Rows from block 2 of the text encoder of a small text-conditioned image diffusion model, named by matrix and row number. Rows with one number within an expert belong to one neuron, the router's apart. Each number is 128 + 24 x the weight over its row's rms, rounded and kept within 0 to 255. All counts start at 0. Numbers have three digits each.
Before each expert's rows are labels from the 100 texts, of 14976, where the router gives the expert most weight on average: "fires on" is the input token at the peak. Only what is clearly more common there than usual is listed. The data: photos of plants, animals and fungi (iNaturalist).
# router: router (text_encoder.blocks.2.mlp.router.weight, 16x192, trained with AdamW), inputs 96-191
# gate: expert gate (text_encoder.blocks.2.mlp.gate, 16x192x192), inputs 96-191
# up: expert up (text_encoder.blocks.2.mlp.up, 16x192x192), inputs 96-191
# down: expert down (text_encoder.blocks.2.mlp.down, 16x192x192, transposed), outputs 96-191

# expert 4
fires on: "charadriiformes"; "crocodylia"
router.4:140147124124166146113136136097119138094142106143111145152141127125145110123140153152143166107137108132157138144130148151086163173146148156152134162136082126187151108124107127116152105156122134112182109131176109113131158187136116142129121095151130146135109087143124130131156108163143112129
gate.2:101102114136130127123108147135110144112146137114106126119122161118133107121122140093135119142098070125166113152130100143143134127154096148178126153171161105142090142104099141125118122104121112131143111152181096121131119148153085159085179087115211098120122130082139143120118146132097151119
up.2:101084127142151120138117129153093158139175132099120141106173135110136111128113154085122109124102111102144113133109108135147154135129114175165112152182144100143096140082135136125158125126133152084113137142158126087124111131114074139125126086095184083133137140117151126114092128157092164131
down.2:129130157121137120166142113114130085074181113114073114155138088128113104110168132117111100162136129159145150126152149142177105109090124122127120139154129126132122157125099144137150134128124149145088127129106115120130129111099068112116096107151126111152155116146121156144175112161178151122
gate.3:117130125091145093108139111103117122106136126103149125117104099113125104147135122120097151109172108134102121136116144127135134087117091164162143142115145152096171152119107112087130090202127128163168097164119140144140113101155156135124107151129124152181107187133153135122105135122103112147
up.3:137140140116158171165099125124115115148088118153090112128120157120160102102128118108133115111109126097099141130154087135139116121133125139113144081143122141129081162100122124134109162083159132086133133106158115127142159155126135126122143089068103133109123076072117145129131159160139130101
down.3:117112089123136155137121144161154152111101123158097158167097158175119127161084140157146148103143135115114120153114098137129128124119097101125169104091123119172126089132160088160119101127117134102152125108094168170154127144106177164088100119120075174125111161157103139100132121123082111137
gate.4:106097158147130184170131117168114123089137118089110105144109147125127121112125166141161132131132097103139145141094146146124117118120129156112140119126132128096134095133067155174151163096126113111173113194153135127130083102167118107190130095100120098138143131143130113123147096116144144130
up.4:102130118136103121144100122159158130132114166122148122166121139169097085131120099095138191096139166123151142113128140130126084143111093119117090107125141168093159125121145131125121086079148087093141099145144131119153094104139134169145138154140153167120105105082141100139111133143159116146
down.4:160173123140119130176103126135135124118150140111141154128093123089115145118079104129117125103139136121146156134122108141092074116137135134121175139128129126141106090097161114157126108194124137134140118107167186121102139146158131151124155181134116115186133121118132141147116130115076117146
gate.5:111125126084105087127149134111203170116074136100128146121160135166139131127120131111113151175145114138138129117150156108126106104143146153166072140179179099144082113141138146121132123105113121133081139123160113150117112092162155101146127135117092090119116150132148159170127076143142162135
up.5:111142092108130102085133117132188154102085149105139117103147162167122100104110118125125157152154126134126134124161153126153072120147154160149147159155110139155102112108144161111167130122110139102096122133147130122099109087133146123129149153121112116106128148159135136138123082115154122140
down.5:176124105126157107121159127130139133111213151155109163127168121103140100103110131118138092137115094148166148121136176133140167107106113127092103145135133132152136069091123127138096176074086123149126105143101156150100096154091153105130136130091108142134135129138101181110131121171154149150
gate.6:089149133141129142124121128121124135103122148112145139154150126123109066102147131129128172122119088145152131103139083123154089111158136120137116127150112088139169127145103074131092110132109092102120127149149178167073155107122160108124132139133141162127103127155092103173144128150177114163
up.6:132133128135120166145109130124135116153090101163127106105113112133157166155109157149168110127115153135109098151119162094183166141103144147128128108113128162124090120087155172122120114114144156163124124137130114103182093143130105139113141107116086089148157128107155156114108152093097143109
down.6:182151104141098119165143135106140124110112116096141068136116117156090118153129155088158108110111143112153109145125143133133135108135167144120140106118112135080105129090152146105163130175090131107144172147141082121077091121156135161142141181111141155102146173111099093114166135154100139139
gate.7:159130160071130150166115116130115181109111120099106125184164092138089116134140142110159099099120105147162104167119102116159150144126153099151121136136094181148137088104079153099116119097107135168137078123144127116142126133105155132097110125073155123094135110130146156119112097142088090123
up.7:121110101121103133154142133122121156147075123115163132101111122108137135084116136093096140114136123104117072170148126096125090148108136149148131109097140113144131126143116150119120140138103122155110103126166116137100149149099100091123132195204108118151126123133147127149111143145181098113
down.7:100147153100119096141150112166113159129115113145117078135102135128134129157103072082128116144112158169149122143139128134126140108141120097090137100152099083157146138092114128118095153124146144091164142101147122126112149111140122079123129154136151112121110153140124061127143102141187122085
gate.8:126126087164111112111109120154110111139121102107163132130142142108151123104127109126126122110105172162153122133116111133130133113084098113142132118122151161146120109108152085112123123165154131136136137113134120134117127085170133103122123148129123092160110113088131149091070125124172116142
up.8:142136106079142091135132123110157130150135120107164105169102137145146137124111127149104092152162069156110134105120138127111129129168111141113110133163114147113107107112125107075142141115084093125161109132118105115171151154141121161119148122141131138086130117124143124145193142113182074106
down.8:094136150100125126101191143154133118106133134141100146169142121147119140131149138124128123159161135148132101150138111121110109141159129111120140124134107118181084113130095128086152127096140137172139148148080115170141152143127162117115103128149126166089102164100141137152123139151104142101
gate.9:141110102162128106130093118111139112154153138181143097097145121143130114109129128107151140140166123118165138128114110121138129094079123139106130121144154119100139116139124130132087114135117146118117121093131124104103152118136118144123137115165126129141108146105144119157104119107075104130
up.9:111093118149087154174120104127137109122122087107111116122142076119115185124129125132123092137147142154178110135131127130155109138116155088108102129098174124125120153103115109151155125089113116173125101132154149125102103117099096111112122155128112168155152138141129146106146172124124151126
down.9:094094126096113125139139124099141158141084165109163100095163141145083101137099099136091151135159138123105135123128125154136177107155173137140118097120134155077159137117123097137154124134119143123152154108135137113121183118158116130139138110106114106114117153138131104138127116130132128175
gate.10:143129132095124142143135148113110174104097104124174142122139102074118113093129088116137097128126171115117099150082174135145138138169137107123141107153126133072178100123089123087119102148101104172131133118118116149108158110136150152109106099131103085144141115157124161089135152150133144132
up.10:142154127145168127104124154142118123074160122122147176102107107125125084105123134132131098168116120130133145127105128162155117149161173156165119147134091115151142124131107146134136103129118123147102139115120149122148146123145144139167145119111128147155158144128128155105147138100116119141
down.10:127096163176118135083139107122121136101176140113102138135107157082102166130135104154102147130136115146111119111149143127148131133104099130111154119140116135135173122169087099148109145105138143151161176114175086136152156126103102118106111090108110094112137090143124134142142136107143107082
gate.11:149158107142164116134138143137142151127096122126162119137134169107110128136121131120136128149084135135152144143161141154142186115155108126150111120116130086124073125125135108143178117099114121122168124138121069099107157140134089168145102110123129134157123115124129113109137111116167113083
up.11:133159112143164125141131158143176143145116113122147117124124171130139146165140090077140108124096126148142129166169123106095156127143116106130117135133118110105064151102110132136171136136095136088144082162141093140125122118150051133135127138122175157105149159118159116095118094082161104096
down.11:139111045135130160171156127144151097087171099146143165088137136182136136184131115151166132143086139130101121140119096145103114121099130143159117124151119133142146132146134150150128108116089118125131108087107135163104152150168125122136105072123111160152156164144086130108158126129133122111
gate.12:142123117105141117150132169140132105105078100103128145110165163143103165132084140130100132146173139095117086156177096142115133077152129134163152144140127139149128148093131103116170129110100163130138152112080155093107139112109092161086127128159133135114136159181133138144095147149105138155
up.12:099117113124079135132154115117113148118099148110124128172133163149083101150107112133147124110111129164106075164111136111111113134116135102102129114160150159095140173145120132115129119185159162164141172134081141103088126143152106139127096105192123133196132143119124141141124106142126127144
down.12:094131159079144140117113134135108137178136123131106118130143111167142124125129082136117140134201121095180114120157139107114125098142112138159135157110111119152094143086087103117142123107108165152149112165072144079164115109120187147141150095134114141135123166096134115110064128151111094131

# expert 10
fires on: "<end>"; "bufonidae"; "brassicales"; "carabidae"
router.10:160060119101157172121171146086090123150128085144107127134131122150128126137137126152139114128146127099151123121131149090178114126144147159150125123092106121178121112114151115165129091136083173124151150107147118105098152159122119107135133096135116123125108202115156105120133137122089119141
gate.2:107120139169145157145117109176148150158091156150142139179119083144120106157089120102107108105166110159116107155166154119171113145154114102141114116137128137144111090167111113113104132139116168091108166167117140147121123149094107134108087100166135149131123147157153096132118156050121112104
up.2:149136123116097111143138129096103117120174131092115128085137128090095133114140122143155146149108145130128135141081127177070157088169154187112147151131134160120125129136158171112157112115140081103151086111126120095098116108153100104115153100126121126124154149120116141137103135163139122180
down.2:146124126178151129154120136091065127108100133154149126125106124122125144082062146091114153148133137115099152128134108139087131128134149140118087136126113163119150120142123154092147159150136115137136165095128137161142127170094131121112150064146151138136092127153127149137100111120112078123
gate.3:102146145089110083148156152101182137151125100165101185103138126129134098112086097108167120149120117098112120136146144140129170103101132092113106079134184171120124117099105105102122092142151134143126146134124143114115101110154133128120099080140123159121123141111143128104168113111079138135
up.3:108139154179106125159112128142170171114148130126113148080128112119147091091086139108120088160145109099123129115181166118114113111086130111157117141134136155103118151060133102127125115155147105160109142147160175106139129132119117129116114142146144108118142131115107118106143128095121117104
down.3:133135124119119134109164104145137147132119104126159108168127135156114090131142108133130085077143168118146148130130108122157119106116131082087154125121113119178113102167118120171120118104111101133136150178161107122124117128122105118130194124054119135105111122143126112167138120138134152142
gate.4:076138166102108136106102149112098087142094089100136145167145151167144091125134136140133124151113114135128150140118122137129137151129123141099119101151089133114068145192190126102137200141143144095117103134129135126087127159148139130106128115136038138142136084121126113128135127140171146114
up.4:121128131089159128132145122083089097118107135137154108128181126160154133123143145118138132159090116136135154160119125120130127146189105141111156138141047135129113115132170128085104148142149126117153127109119114123147139106129126146114133046125100136123141138114146137199170102127179109091
down.4:150151124107091104096125128119106173130166153132111067117124127119127140148114109130130146133161095138097147147106130102120116084133124087128118137114160133171121123120104171173120093091124132106142135147150142114142128122124136131109116154134162155155182181133099131146124086128153129152
gate.5:110157090124110107115090080154158137122134130094085194122147122156100154097112135110099164101110110134115148152111096110116151131111119160117094119174142117126125122153102152088155136159116105106138116123137121150156147147139122143139128175135130117113125130119167120132089110095087131099
up.5:142131130135118130101183159118109098142113082165145108114120143117131109075170127126120173145123127118101127142121115108118118114112130131134131122122113086110136133116156122129154131102149161133109131129132070131147121129118074104143123164114105139144144107168095144093157197126131122134
down.5:136109128130121151130120141139162125159210107137084138167154147137079102136092087129134121103160144119165126112124212118106142131094159135124120095198104128161116145103121166099086133149134118130099140135137113099157114098116093140143082137102132121148150124126152125170127079144159135127
gate.6:124114154152140138154117121073122153146131126128118140153100128136101106149109142122139126050116129143099092121132097121158127082113108113155116114130151149140140117078116145123128077118125142132109106128127185113160158160122153123105150111121100149128096073112102088108150116123097177145
up.6:154138112124099138099119112152141162122154142166117124096164136130137134088138125102105117177132105113133110132139139098105128164110095183086148099137116135100124148151144108117117162105130119139148152122142097150059118119123127136136124124137160072091138165114145151130109111129146116087
down.6:165128114130174158135105103133114154107148134144125135115119155120105102120167103118113159139156127114134077143115121124137174103108099155150128144114134125153111151116137135095143145109157148087144129121137138139128173147102128120154130168126123124139112131117140202122129150117107135117
gate.7:151120141126153124134163116125182148123149132127119119129105124100093132128095178159133131149130082141159163125145145156138093133166160137125135127131174149121109149088117151130116075101141130113146106117142140148140095130119134151160133157116157138109182124113151143111120108126136137119
up.7:079073195119150128103140124134100110119101140110125144139148161181111086143172087146131139127109172132069108116176144117145133126097140132140162124123106087106152115155136120136110155123102133123093146129085163154110172110143131099125144088149109079149103142143107145152125139129127165153
down.7:153117126104126157139117129101164133108132149143124125099138117083134164077112152088147126095138053147165098141186104126120128140145140109132116165131149109134069147121110117124120138148093085124101147148121114124131170135137168170118114101129133138128116111147135100129140163138125106099
gate.8:088128160179113135144147103139100197142094134124135102120123120116172107132115136133132105119150131169136104162152131109152122156148166105147114101130107137105161139106105139174099121142134105177125126164130099139138121166137144148137141116145098114103119117122097154132062089140092141080
up.8:166152109113093120119100132156101157094144132123135160143103157104140157134133176130118112160134106083113090140125090109118126134109147148122153105139129099167109131113137118077106121115134155124145127092129140119139181097133161150136116166126153110107154082140131098106118128124147125140
down.8:112105121131156099130160120149141099150108130101146082143153097089152097125170121133115129161150151142175104143111140130103117149102094161126131101146132159101110101139120120081120166132097132103130124100149170109121086159089109103110158133111150095129147120126146142105124168127075141141
gate.9:177131124158102114108169128123091116133126099100105110098127146113139131134151121124163100121160179146137109132147100085145207152103131139146119125077101146138128144140119134142105118112122101132146118132127119136154104093137134139131139129101107139102108099105158143123065141119096161119
up.9:160167163117118108139140106103103107098153130154114104101123143115125122120170097140152121117139151156143145104149133114162181148114118140143107093136119123144126135133113124141092136128142094086136146137115119100156157112141117165113149163137177177093092095080152146106109124123091137146
down.9:166126128107127119132135115129123152170157128181153162129127123121116099125107177175134147181131112141154126116134147105137125131112137137089167104112177122145125127107110100111136096160127165132112093127099100138150117133169147145125110127078131143136165141109126091113125096136079136133
gate.10:124124095088150178135158128095093109116116107117126143131158128156139124169167122119118125151134136135121138119144135111113110117088101145163127141124118135104129163097102122105117123146176155144125146140149163091123132093104104145116124070120150098159106142122157138133123124118127105141
up.10:132129168156117069102125121151157119115136127129128151123116095121110129096130145144118098092126109152139121148139143151147163153172166084118141112147142089137110103154161127160154140158075120109132133108109104166134133162177158113137103164110092163081145110148075102115125122145125146100
down.10:154094091126136110114119090127136128122117139101139147151131112119137134044156132133102077119157127136139126127095091131135122136201139092121171167150136117161104091150096108158153133138071150130145118138134096115103142133151145104113113147167104139111172103167122124104168124158123155120
gate.11:179128130106160092141161119160113099079111108128130125164081120150138155116180131145149129109165151144120091142122123146066072132113165138112172119128152111113126146132128127148110099097169149121119102118146135099155115075105152102147156110155183154131160079151128151109108128114111134120
up.11:082139102103143160104101130113152133135141150099150128092104166123108118123074159113167111143057107106090122147141142150152114143121079165154082131108097136154144140111127126140128120134128136097144157147138150124132148138122147159082150104122092081084159123123139122121162158134164126141
down.11:163144112102140100161161163093140125089146156141136137125128119115123130117152121113165138102107110176148095123103104119122119118134138076131124181094128132148071137154123157145150112161078094113119117149080117155136088128085112094163149123090169089108146132129117132114090100150141154105
gate.12:090113104100144117098145165138138155150131126150120144124122131119114111126141145166112167138165101149132124099119097149073112084119143124141104125083110117147134105118108095128126156124167187150123114114138097106106119100151102157133118115099114134133125125143133091102127078170155124152
up.12:190136122152125092130146109153088085115127121130154134109131109129131141172116102142135085144158157116137102156129167141155138128126079103085168130135148115116146150150170169096132152123114125137143156146160158171180124102141121117094174131122128153099151146103130126118125136081096116109
down.12:110093120107139103131150136149127166146115150129148118139133140158106128150092162100157127156143086151157156092102123109126127142114134160058138143145135092117125125072100079156126133103091141166131112134122166100129131121072165118126090112105115139108161144106136146137125120140087153138

# expert 15
fires on: ","; "anura"; "apodiformes"
router.15:109112122141151156136166140128137139098122068178133148119159127119151144151125139126146173125116159099102142124136115136132150128132144134156129120109090137187077118098126156128119109148134171136179112122158112107161184170160188134120140147154131127114131117121132111129163123109096134131
gate.2:140112139099133158137100127119115179146160132140137132128140150094134087084133135112165113130147152089123156101138141125145116090100121136093136113093134084127108106145086163170114113108155136101085163101108178126120153126133129145130101144122139112142098139141117100098163125154112091142
up.2:136112141108132160147148107090177143124143080151142110132120130072091120171119127115105161138079173117106163139097125119136155122092077101113105136091130124074126077127127122113140116135105145107109141131085137133105154192116147165144086128126062099126117146095171106146130121123131146138
down.2:123109102110161127165113107092094143140119140142107146112122126141124114117148114087092137095159123134140125141130103120142164147117151151194130108098145085110156153111118109132171113104106164108159152123180086116169148125124097145110136132133204110153150131098150110135152134115111176110
gate.3:124146152147124128112144137126141166125157161125106097125114128128091101164090153097112120134114151136135111159112149122108129160130129135127108083127135125087145158121116093107121107092129131130086114149150119137123129077146140144124185078116106130118133102081091126150125135142101148130
up.3:060102114121144151159139112114125158134134164143113158107135128151136174088186089144117123108131125123135099123104124130093093151162152168106149149104137129135120160145123088140115131089116144136110121093107126119126166140123093127078118122119128142118166123108114153177142116157144166161
down.3:140120182082108126107088106118101128137147201152126095105132150104123147142127085118118116126109131142121179123111158113118127109165106107107138120128146098108126140128159138115109131098105121113145145096118147086123104152159148152128091134095066118133088120180149123133082122143143121119
gate.4:106094086126103139141157108120088135104115099114142096144088117141125146143147121172151126116156166114126116166095146104050054170136099139136150161126080110169161211130131127154141120111121103123180122116088160108125174121149202117135137100132133172121131129128133159165131122135101156137
up.4:122143126095170163149095111128127121157132144120169137084200123072185122146133098133155113122111113066114128159136151092130147100103087144100103096144134135109122148134141109069120139112127149149143124146130132115140133115135079162173105154150165136124113130122131144144148143139158088103
down.4:134112164147131130117157109128137136098098097160146065130172143135129173122142168140122171113163134107094150139163116131112125117164131168132134147127079109085147171138133125112146100118085131121121105131105168106120162159150114108131133133111147114136169133114138120118136167144126145100
gate.5:109113175146122096131134140123131070087138119176104117141119106161095094119150131122132146114107126145131152088182115126088121155108099107107111108109135105112091135115141103157142134134071141138085131105123127114120066134166161127142111112118100121124134145131120124158163151111131134125
up.5:138110098127146151138115114156093105137100157108148167141112078171135145122112142139113085123104139130118138149129138142140113167160112078106115115144111148147135088163140159104083131127141097128105142096138136149147157148107143163158132127096120150118110123156104168117086121138115119077
down.5:153115125121137090079151125096163098071087132109163100123134110121116134094158162155155171133123174122127173131125136113124094148122113135155115072123140102128130121109120089154135146125162112131158132104160121132119151129091191104100150134153140156148097107157111112129173139153105118088
gate.6:128149141105135101108122145113105135129130114126109129170142112112109096061144102115129156154145151121155079157143136074152156149140152079111112099129155145135173131147125146075133121105143104133076112114103164113080170128128104152113126141090118189158124109085105114166099144138179127100
up.6:117150076154133130095112142120121154129095176133116128112147116131166127108142157124085169160082132127125108136144135121108101145100109123147131099193117159137103123159129141155167113143174150105135096091119153115155118090167109129126153157113147149134149161110151084154097117108134148139
down.6:139131137125141151120112063128146129088097152110145129098099154138154163118099096123127110151162136169097108167105134160115136130118144139134114135097136111095115133145074092100126093148119091158115162099167127118130140145117153152150115093126116078127133117127117149139173112116111117108
gate.7:125149139112171175103112094147156150125112150103129085146107103107096157123108122153137121161134145129108144152131113119142141168144126130111160111110115125144174165116123143118187104143113141162144148115153127115081084159088145186156122103129161133165143178171132083082111131143143104147
up.7:136140148128139113126162160172136118171129161104156143137117086110119144082126146134141118124126130115146126128110082118112116178123094146135150111158151141134095143177143111131170147113111155156158151164154100096144097173113110128120133101115109083142179145115137137110129153122152117142
down.7:111110148202119128117153135108127132081153100145128127149119163112104099126141127140178098124089121132128077159157149154148143115112119144105104145170129140163103120164088133147127135137094118108090215121084122171147113146155116148121153102125118129122115136187121082135158093110129084128
gate.8:145135110080150173107107115084143166138113129139118138124121149098132129117092122176138121135169124125102132141102141122134133092140131111092119170185117132162161152145086131116126106174153140150132098121131138140130136121106154127151077165153106133101129111118126135123093098125102141145
up.8:123119130098129118122114100111146175130143132136101137127132166149120135116084124119145154154123046168100139128100093103168122193160114153155125138164117147138149151135140141116144087107127109147108141152140132113140145146125130160117150183175113094109109108156099125125113158105146105137
down.8:133137113141128097165151137187111126110168109099174117110103143161155128148126132114134125124141180141133128145135167106130105108104129099162096152129133140144123106176157167104105094126103113117156120141086098142084151111140107144123124102159114112132083134101141145148139112099140080104
gate.9:088171158123073136130193122164143144149086129110095111128131120122155160147140146173099122089163107143073062177155127092129135143117106153170124154126139097128150150148095152155128091156125109169155148116131130105162129116105121110164102143096097125130158126109139107146113149094154123146
up.9:115146122134159162137106128155138141066143139145091135148104166097129095119088117121167096117126111089170160131069147137110152133065122121146103106172150136108093150124116104146163130166119128124127144179141167116142121091144147156091104124140145160177140125133118193127121150128131134151
down.9:104182147114117148177078153130147147132131140132114139117147101154106129157073067118141140103112130109149124162133132101162084130123123119137128113112129138124106109118179097166104118110128145144143129130122091141112138138088155173106094118176139093171134130098133134155077172153132114164
gate.10:142124147151085131128091113109115124146114133143134101159108116173142029122121137115162127111103141134157104145112168146115142136120110130150125095122171157117136160113140085084090154133140157126114114148153145150176156092106141149091129165174151133138095111077132116097137140200087121126
up.10:134119161194133159119140134150108154129115117079135124152111060109149147102118121129107105163157073162120119126119148116177135099173129108170114142124134083164141104132083123171137169108157117130127166148083129117109141131134110111109122117071141134142114136157136123124116070142169155155
down.10:123142086124131135143106084114123174143143148147146160154128073128105112105107133136147122121095117112157151131156133118131091117165113127179138124091117115142101163090152119148160126137117135141146072110103123067140123111140181144140111094130181139135104100137137152129127144120128130154
gate.11:146129093126133137134155187101119110111156118134156147117129150140144146128131091137127118147131166141125168159119158149111154135181120121127142136101133101106099153138109143094091088147164135108127115159103145119086143091116103162085117131101110086151169108150132134111115124133085118119
up.11:105119102141145133146157150126141150097164118147103136124108123073156150113091153131133120135118127133108162140117141170150155096147149105109125145103135087153138145121134099142132130100161125140154120163119105114129148137117104144136098124132096110158175106108146131115166111095106107177
down.11:148132113146120107128159094114183104143167151143142145119130122162123150121117124117159075120095123156130172096111142126098151118152128107139124128132137136103124079143121158164161104112080132083112130144134161123122075169147106144098141139098142162098137158113149125152105128127104091139
gate.12:079170113101129137150143125088137134134211145135154135118139144128137093130138120112141142189137114146166144103125118127119144183110165169133084121110111167122131145116152129129121083084156151099174102109127124134119157094130147141100147133135175113156168121101098132097172158124147170134
up.12:140135111139157141100128116113129178133091145104142104126144169134124165106081146108125141132147132129151104130102135094095168114155117125149121108136124161144108128141156116148091152143138123073109136118066150166130128159156091123150138138127138133065090121085130119162103114162100113129
down.12:162137110145111155100150119127140113174162096158152104154138131115114145132136130132124110141085188170123119120121103119114118154126093112109128120136110139091142042064092149114115083172138131125143124103129120109118146143126132158141130075149114181129094108157120124164134123146173110158

# expert 0
fires on: "<end>"; "pelecaniformes"; "asparagales"
router.0:077133102099112151137155141082157134120090128145117137163143130110156133139107133130157116123131093096088110124125138128134134105105144121144126126144116115182150148110116123100131120129101114110132107100115087135116150163123093149112150101114116102114091092112127154092137106131106150126
gate.2:131162126121106142126162156152107150183209130115107123157181110091096159147124136103135122118080138103154105146122139155142164120151138121078132139100127145092114096149151192108131118138116110097114125125140113117100114148122066120137106113140132107105121112121148095150160114102124103089
up.2:170179163134109176128090150157101152140107147116091092107129125134095168082123148175122140143132132146119155115137107111103126118119107167129154105128073160127156120135133149172115129121161098120160130089135138128065106102119115146110120144128120140119119149145107144121128168147161117103
down.2:171088146170147149118107102119133144163123145121118117087154102136135144104158116128117090126113126120143142129163132132103150148102188074158121086131132135118149143136110113176122124136124156138079085120166101188164132126113148127112143114144115101141165160108108158171122137170127114135
gate.3:128163091106127093123075094143097165135117127116094136142138086145117133133156149112143112146105139151103087152118132140149143109178087081101136106140104134143124122149147130132112152147088125134146123112145149162170128149151106141150144112138116104136151145151145092140060162144162136121
up.3:144146080115101074162103116122136135111103132088157120151106145154138115086146123135123125094132122160143121144116088138126187151115119127114120127130162132139123116164109153139142132119136082142125148118105148178126133121148110165120174161071135155133114147147131113151110105103165113120
down.3:104099115166156114092149110165148122122125101158129109109144109127150145137133158135138147128127070121120161101141125133122139113110136148108120125145095117106155174130104130092132145127160157177135148146149113129110112129112117146083129156142111127107077126144141154140116134121101151193
gate.4:121127119139137128151124152143121099127157099118175115162112119088138130146088136149134104142148141124153131145154108118136147191112119090109136119114121059186138103106163116132117121125081124123122173150082126137152161124088141147115141106143105132144106140107201145124109109101112125101
up.4:117107143119108167120121111100110145113141130129117129102109138139129112095139126072132093127130114143102089145121192145150098105149116173119111152129107164121180109119119139132103120141142135110123125123160151131126118161135124101121125160131144095107120183156097150119126112182119140125
down.4:101151069156132072122083123173174135119115096105148148087166140161146117092106103120129120137179116100108148081125134102115155127115119100142190164156110134121117134158138123165149133102105112123107125129158129177190104135126109177120117117117132134127138131127155116078110146159120121121
gate.5:157146141138128121139091130117147151134167094138119101146135155135096115133109165149122124138145103132127138154171129113117134157090158098118115115133142127130159146121138140089162121162144115104081112101115144140161125095143161113130118112150163069141116114105091131158115122125124082102
up.5:120102131127116131179156130133095142127115105101138117156139156125185142087183136110140172159110109126111108090112097151085124120145130158144142166137120071137096137141123106189141105092150137116126144127112094094133073164123103131122130148123163151139130128112132099061197130124139137128
down.5:155118150130142122143150139133121126132166157117126129160129102136103117137110136121118139113120133120094106152110129126084138163093131119145122083108137124144167171120137155159121137178136143121118072157126129108161138104129152087084127098130163142119080124144107107148047132133101108128
gate.6:120109102132164126105133141173152111154165096118082154116087126127163161094097110124149120159101125158167147103152104130123109159149128152153085131141129106128095176110145091127114124087170156121128108105111126109174136153138132136127147103138109147146122157154115143198146130112115106176
up.6:135121095138103119137169116126119177095152100127155079153175093171108129134131132136144180098177115134121161116131120099145096134135147123146156180129109125123175146141106087148162113180111121148093123136142153138129152122126126091162093130104124121076137140122063120091094090113134124091
down.6:099123132098085131128103163113160098142139105112132175118106140071152078140089093136114148154122133138119124100140106130104154142160112141123108143147120121165133177140115089118144134125136122120137140109121071092124127107130140134098153147119125123121102130152104122133123166087180119117
gate.7:128110119117115102167136141084132084105136126149136151108151186148163100123099169109143150166153170176099134148144135154082146098103117118113144160149109146119101115138117146121108106133130121180128108129131113158143141128126115140102077140121135101099187132129128100133121108132123149148
up.7:105127145139133140116098113099130129117133122150128119088157133131108140146147130119093138144124147139121120133128129171112179112102121122107155140135128120111140147138146089118137116123187089144112127136093131134158170128124141115156144120153118135060156150141133097086107118158097141106
down.7:151163109118106160094158138106115113131120129086116118131167164146125137107120173153107147138092151116126128133127134129106148170120121125099148105113132096134133143111159138134164133107147140134126129173080105089127131181130150104175080185160115194109103112166128125103153112159115123091
gate.8:125110092102073136167146166140160094106095133162143131163114100146097163141158119121114123127106121102102114187112118171133134133118139138146169125114099105123117143144081151191104154159134105169117124155174106137105108131132147090130169106118113129154120119125147139108125148096103132168
up.8:147127125151147092115121116120091121138147102108126142106142130126149093131138110127168145121140174168097165079135129102127123094134148121094111148134099105103134106120142147072144123102133185054131106117111146127142096166087112125108090159109134176115102118140142139169166149143095127105
down.8:119111123130125107169105131121136143093108102133143085135102129125167132110111133168123135127172162092117123138116130146137171114136135154161113133171144162112160142127108156124105101101102163163086092119112114098160140153153131110104110153183147127082144115127127098095117169109091115109
gate.9:165143129081121127132111131159138064130117143130121188120127079141094161153103161136141111161105155109174126134170114146159105117145157127130105134140136134129094099147149163124131165149126153089134152141132123093141092105105077137153140101079160109136118137090101139139110134132103150162
up.9:097129124129124143136155127125110141113143141105100074139149136081137135103141127096120174128133112144093147098098134114120151131108149199179133136127105124157164158105127139120108091095130122168097131130139127108111162141167179137102115148158145111142101123144179118127124126119132112127
down.9:171127134184127119148124128128137179148126127122142128133136111127106136118147147122123145134101098153104133126112123110129107102161118150114151146136137153120116119100128122109142112157157134128116122117093163120110115091084120121127164125098178050155098124138119156140126069115131120153
gate.10:139110189110133092074129134131102162139124113130144161097134119122101094149177101142140086130100118113145101140113130067106131129094141106128116126145144137113072148123196136110130132150176171130176135121103127158156105094135159133126107144137141151130103128088108138121108114118119150171
up.10:128127097142081104159152119088151131135137174136129143109128105105133151120090128134151173124131140123133108137138135157122171150169168126115147133108098141168169096132114123162110125100123106143132121108119161094061140155112107089114130144173125116120140113151120130082138167101153085145
down.10:129103155117120109156065116136158103106134121117129109077144126117125120142098149136142096129109121115101161147095107132150065097110065124102119140141108085137121121127089148190113150126133149123116132094153126103113113090110137107118152113113125146113075136142133138142166116113150115107
gate.11:106146126146110083116140123096133171102128144161108107117141091115123095126124155155115117126122142133100113175144181092148152119112125168127090098101118148102167110103121128156117105191138115126132117133133110163143077090150162141133118152072137128142136141191155110137079139168130119119
up.11:133108099134104121064124130137172167103130121107116136137108125127108118154079124136088124131152145139112155137062115112108160137097118159165109150147124138125146120116106112120095107126165167101118128136124125165144116112139137089199108138110127128166124136146144114166091157196187156121
down.11:135167067092160169118127120177163152121091149133134153114092160160121153113101140118150107131096079120130138117130130192121087073134122101120156141114132083137131147157131134130105103117124136098099120148156131127088131167144100098115166148135138121136138126131138138138110149139133114124
gate.12:155156101116155115121145144166139145154121132166114128139145128113148152127098147124111150087139103105121121097160102119129126175135120099128100129099127135114162089154107098123132130076133145151127171114156124136141126116118145106105121145101115157105183129100159099154125113087095138101
up.12:111110152114094144133092102077136115139122117111129136118113149111093104117164120144169105168141135129141163140134146136127113078142096122164146128144098171147134157078113146122122109102101096129159080144148124129146096155141130166151142087129133079164129129128126162108074137173178106126
down.12:168143135094149136140130141137167103106126111093140133143091171143125112099069155106121168167147102132140105136132116125147084092117107109154130101098116101146089131120098097144106119154077156113124142153147156105126124111122130093121133102100151143139128163113087096147163135067100124156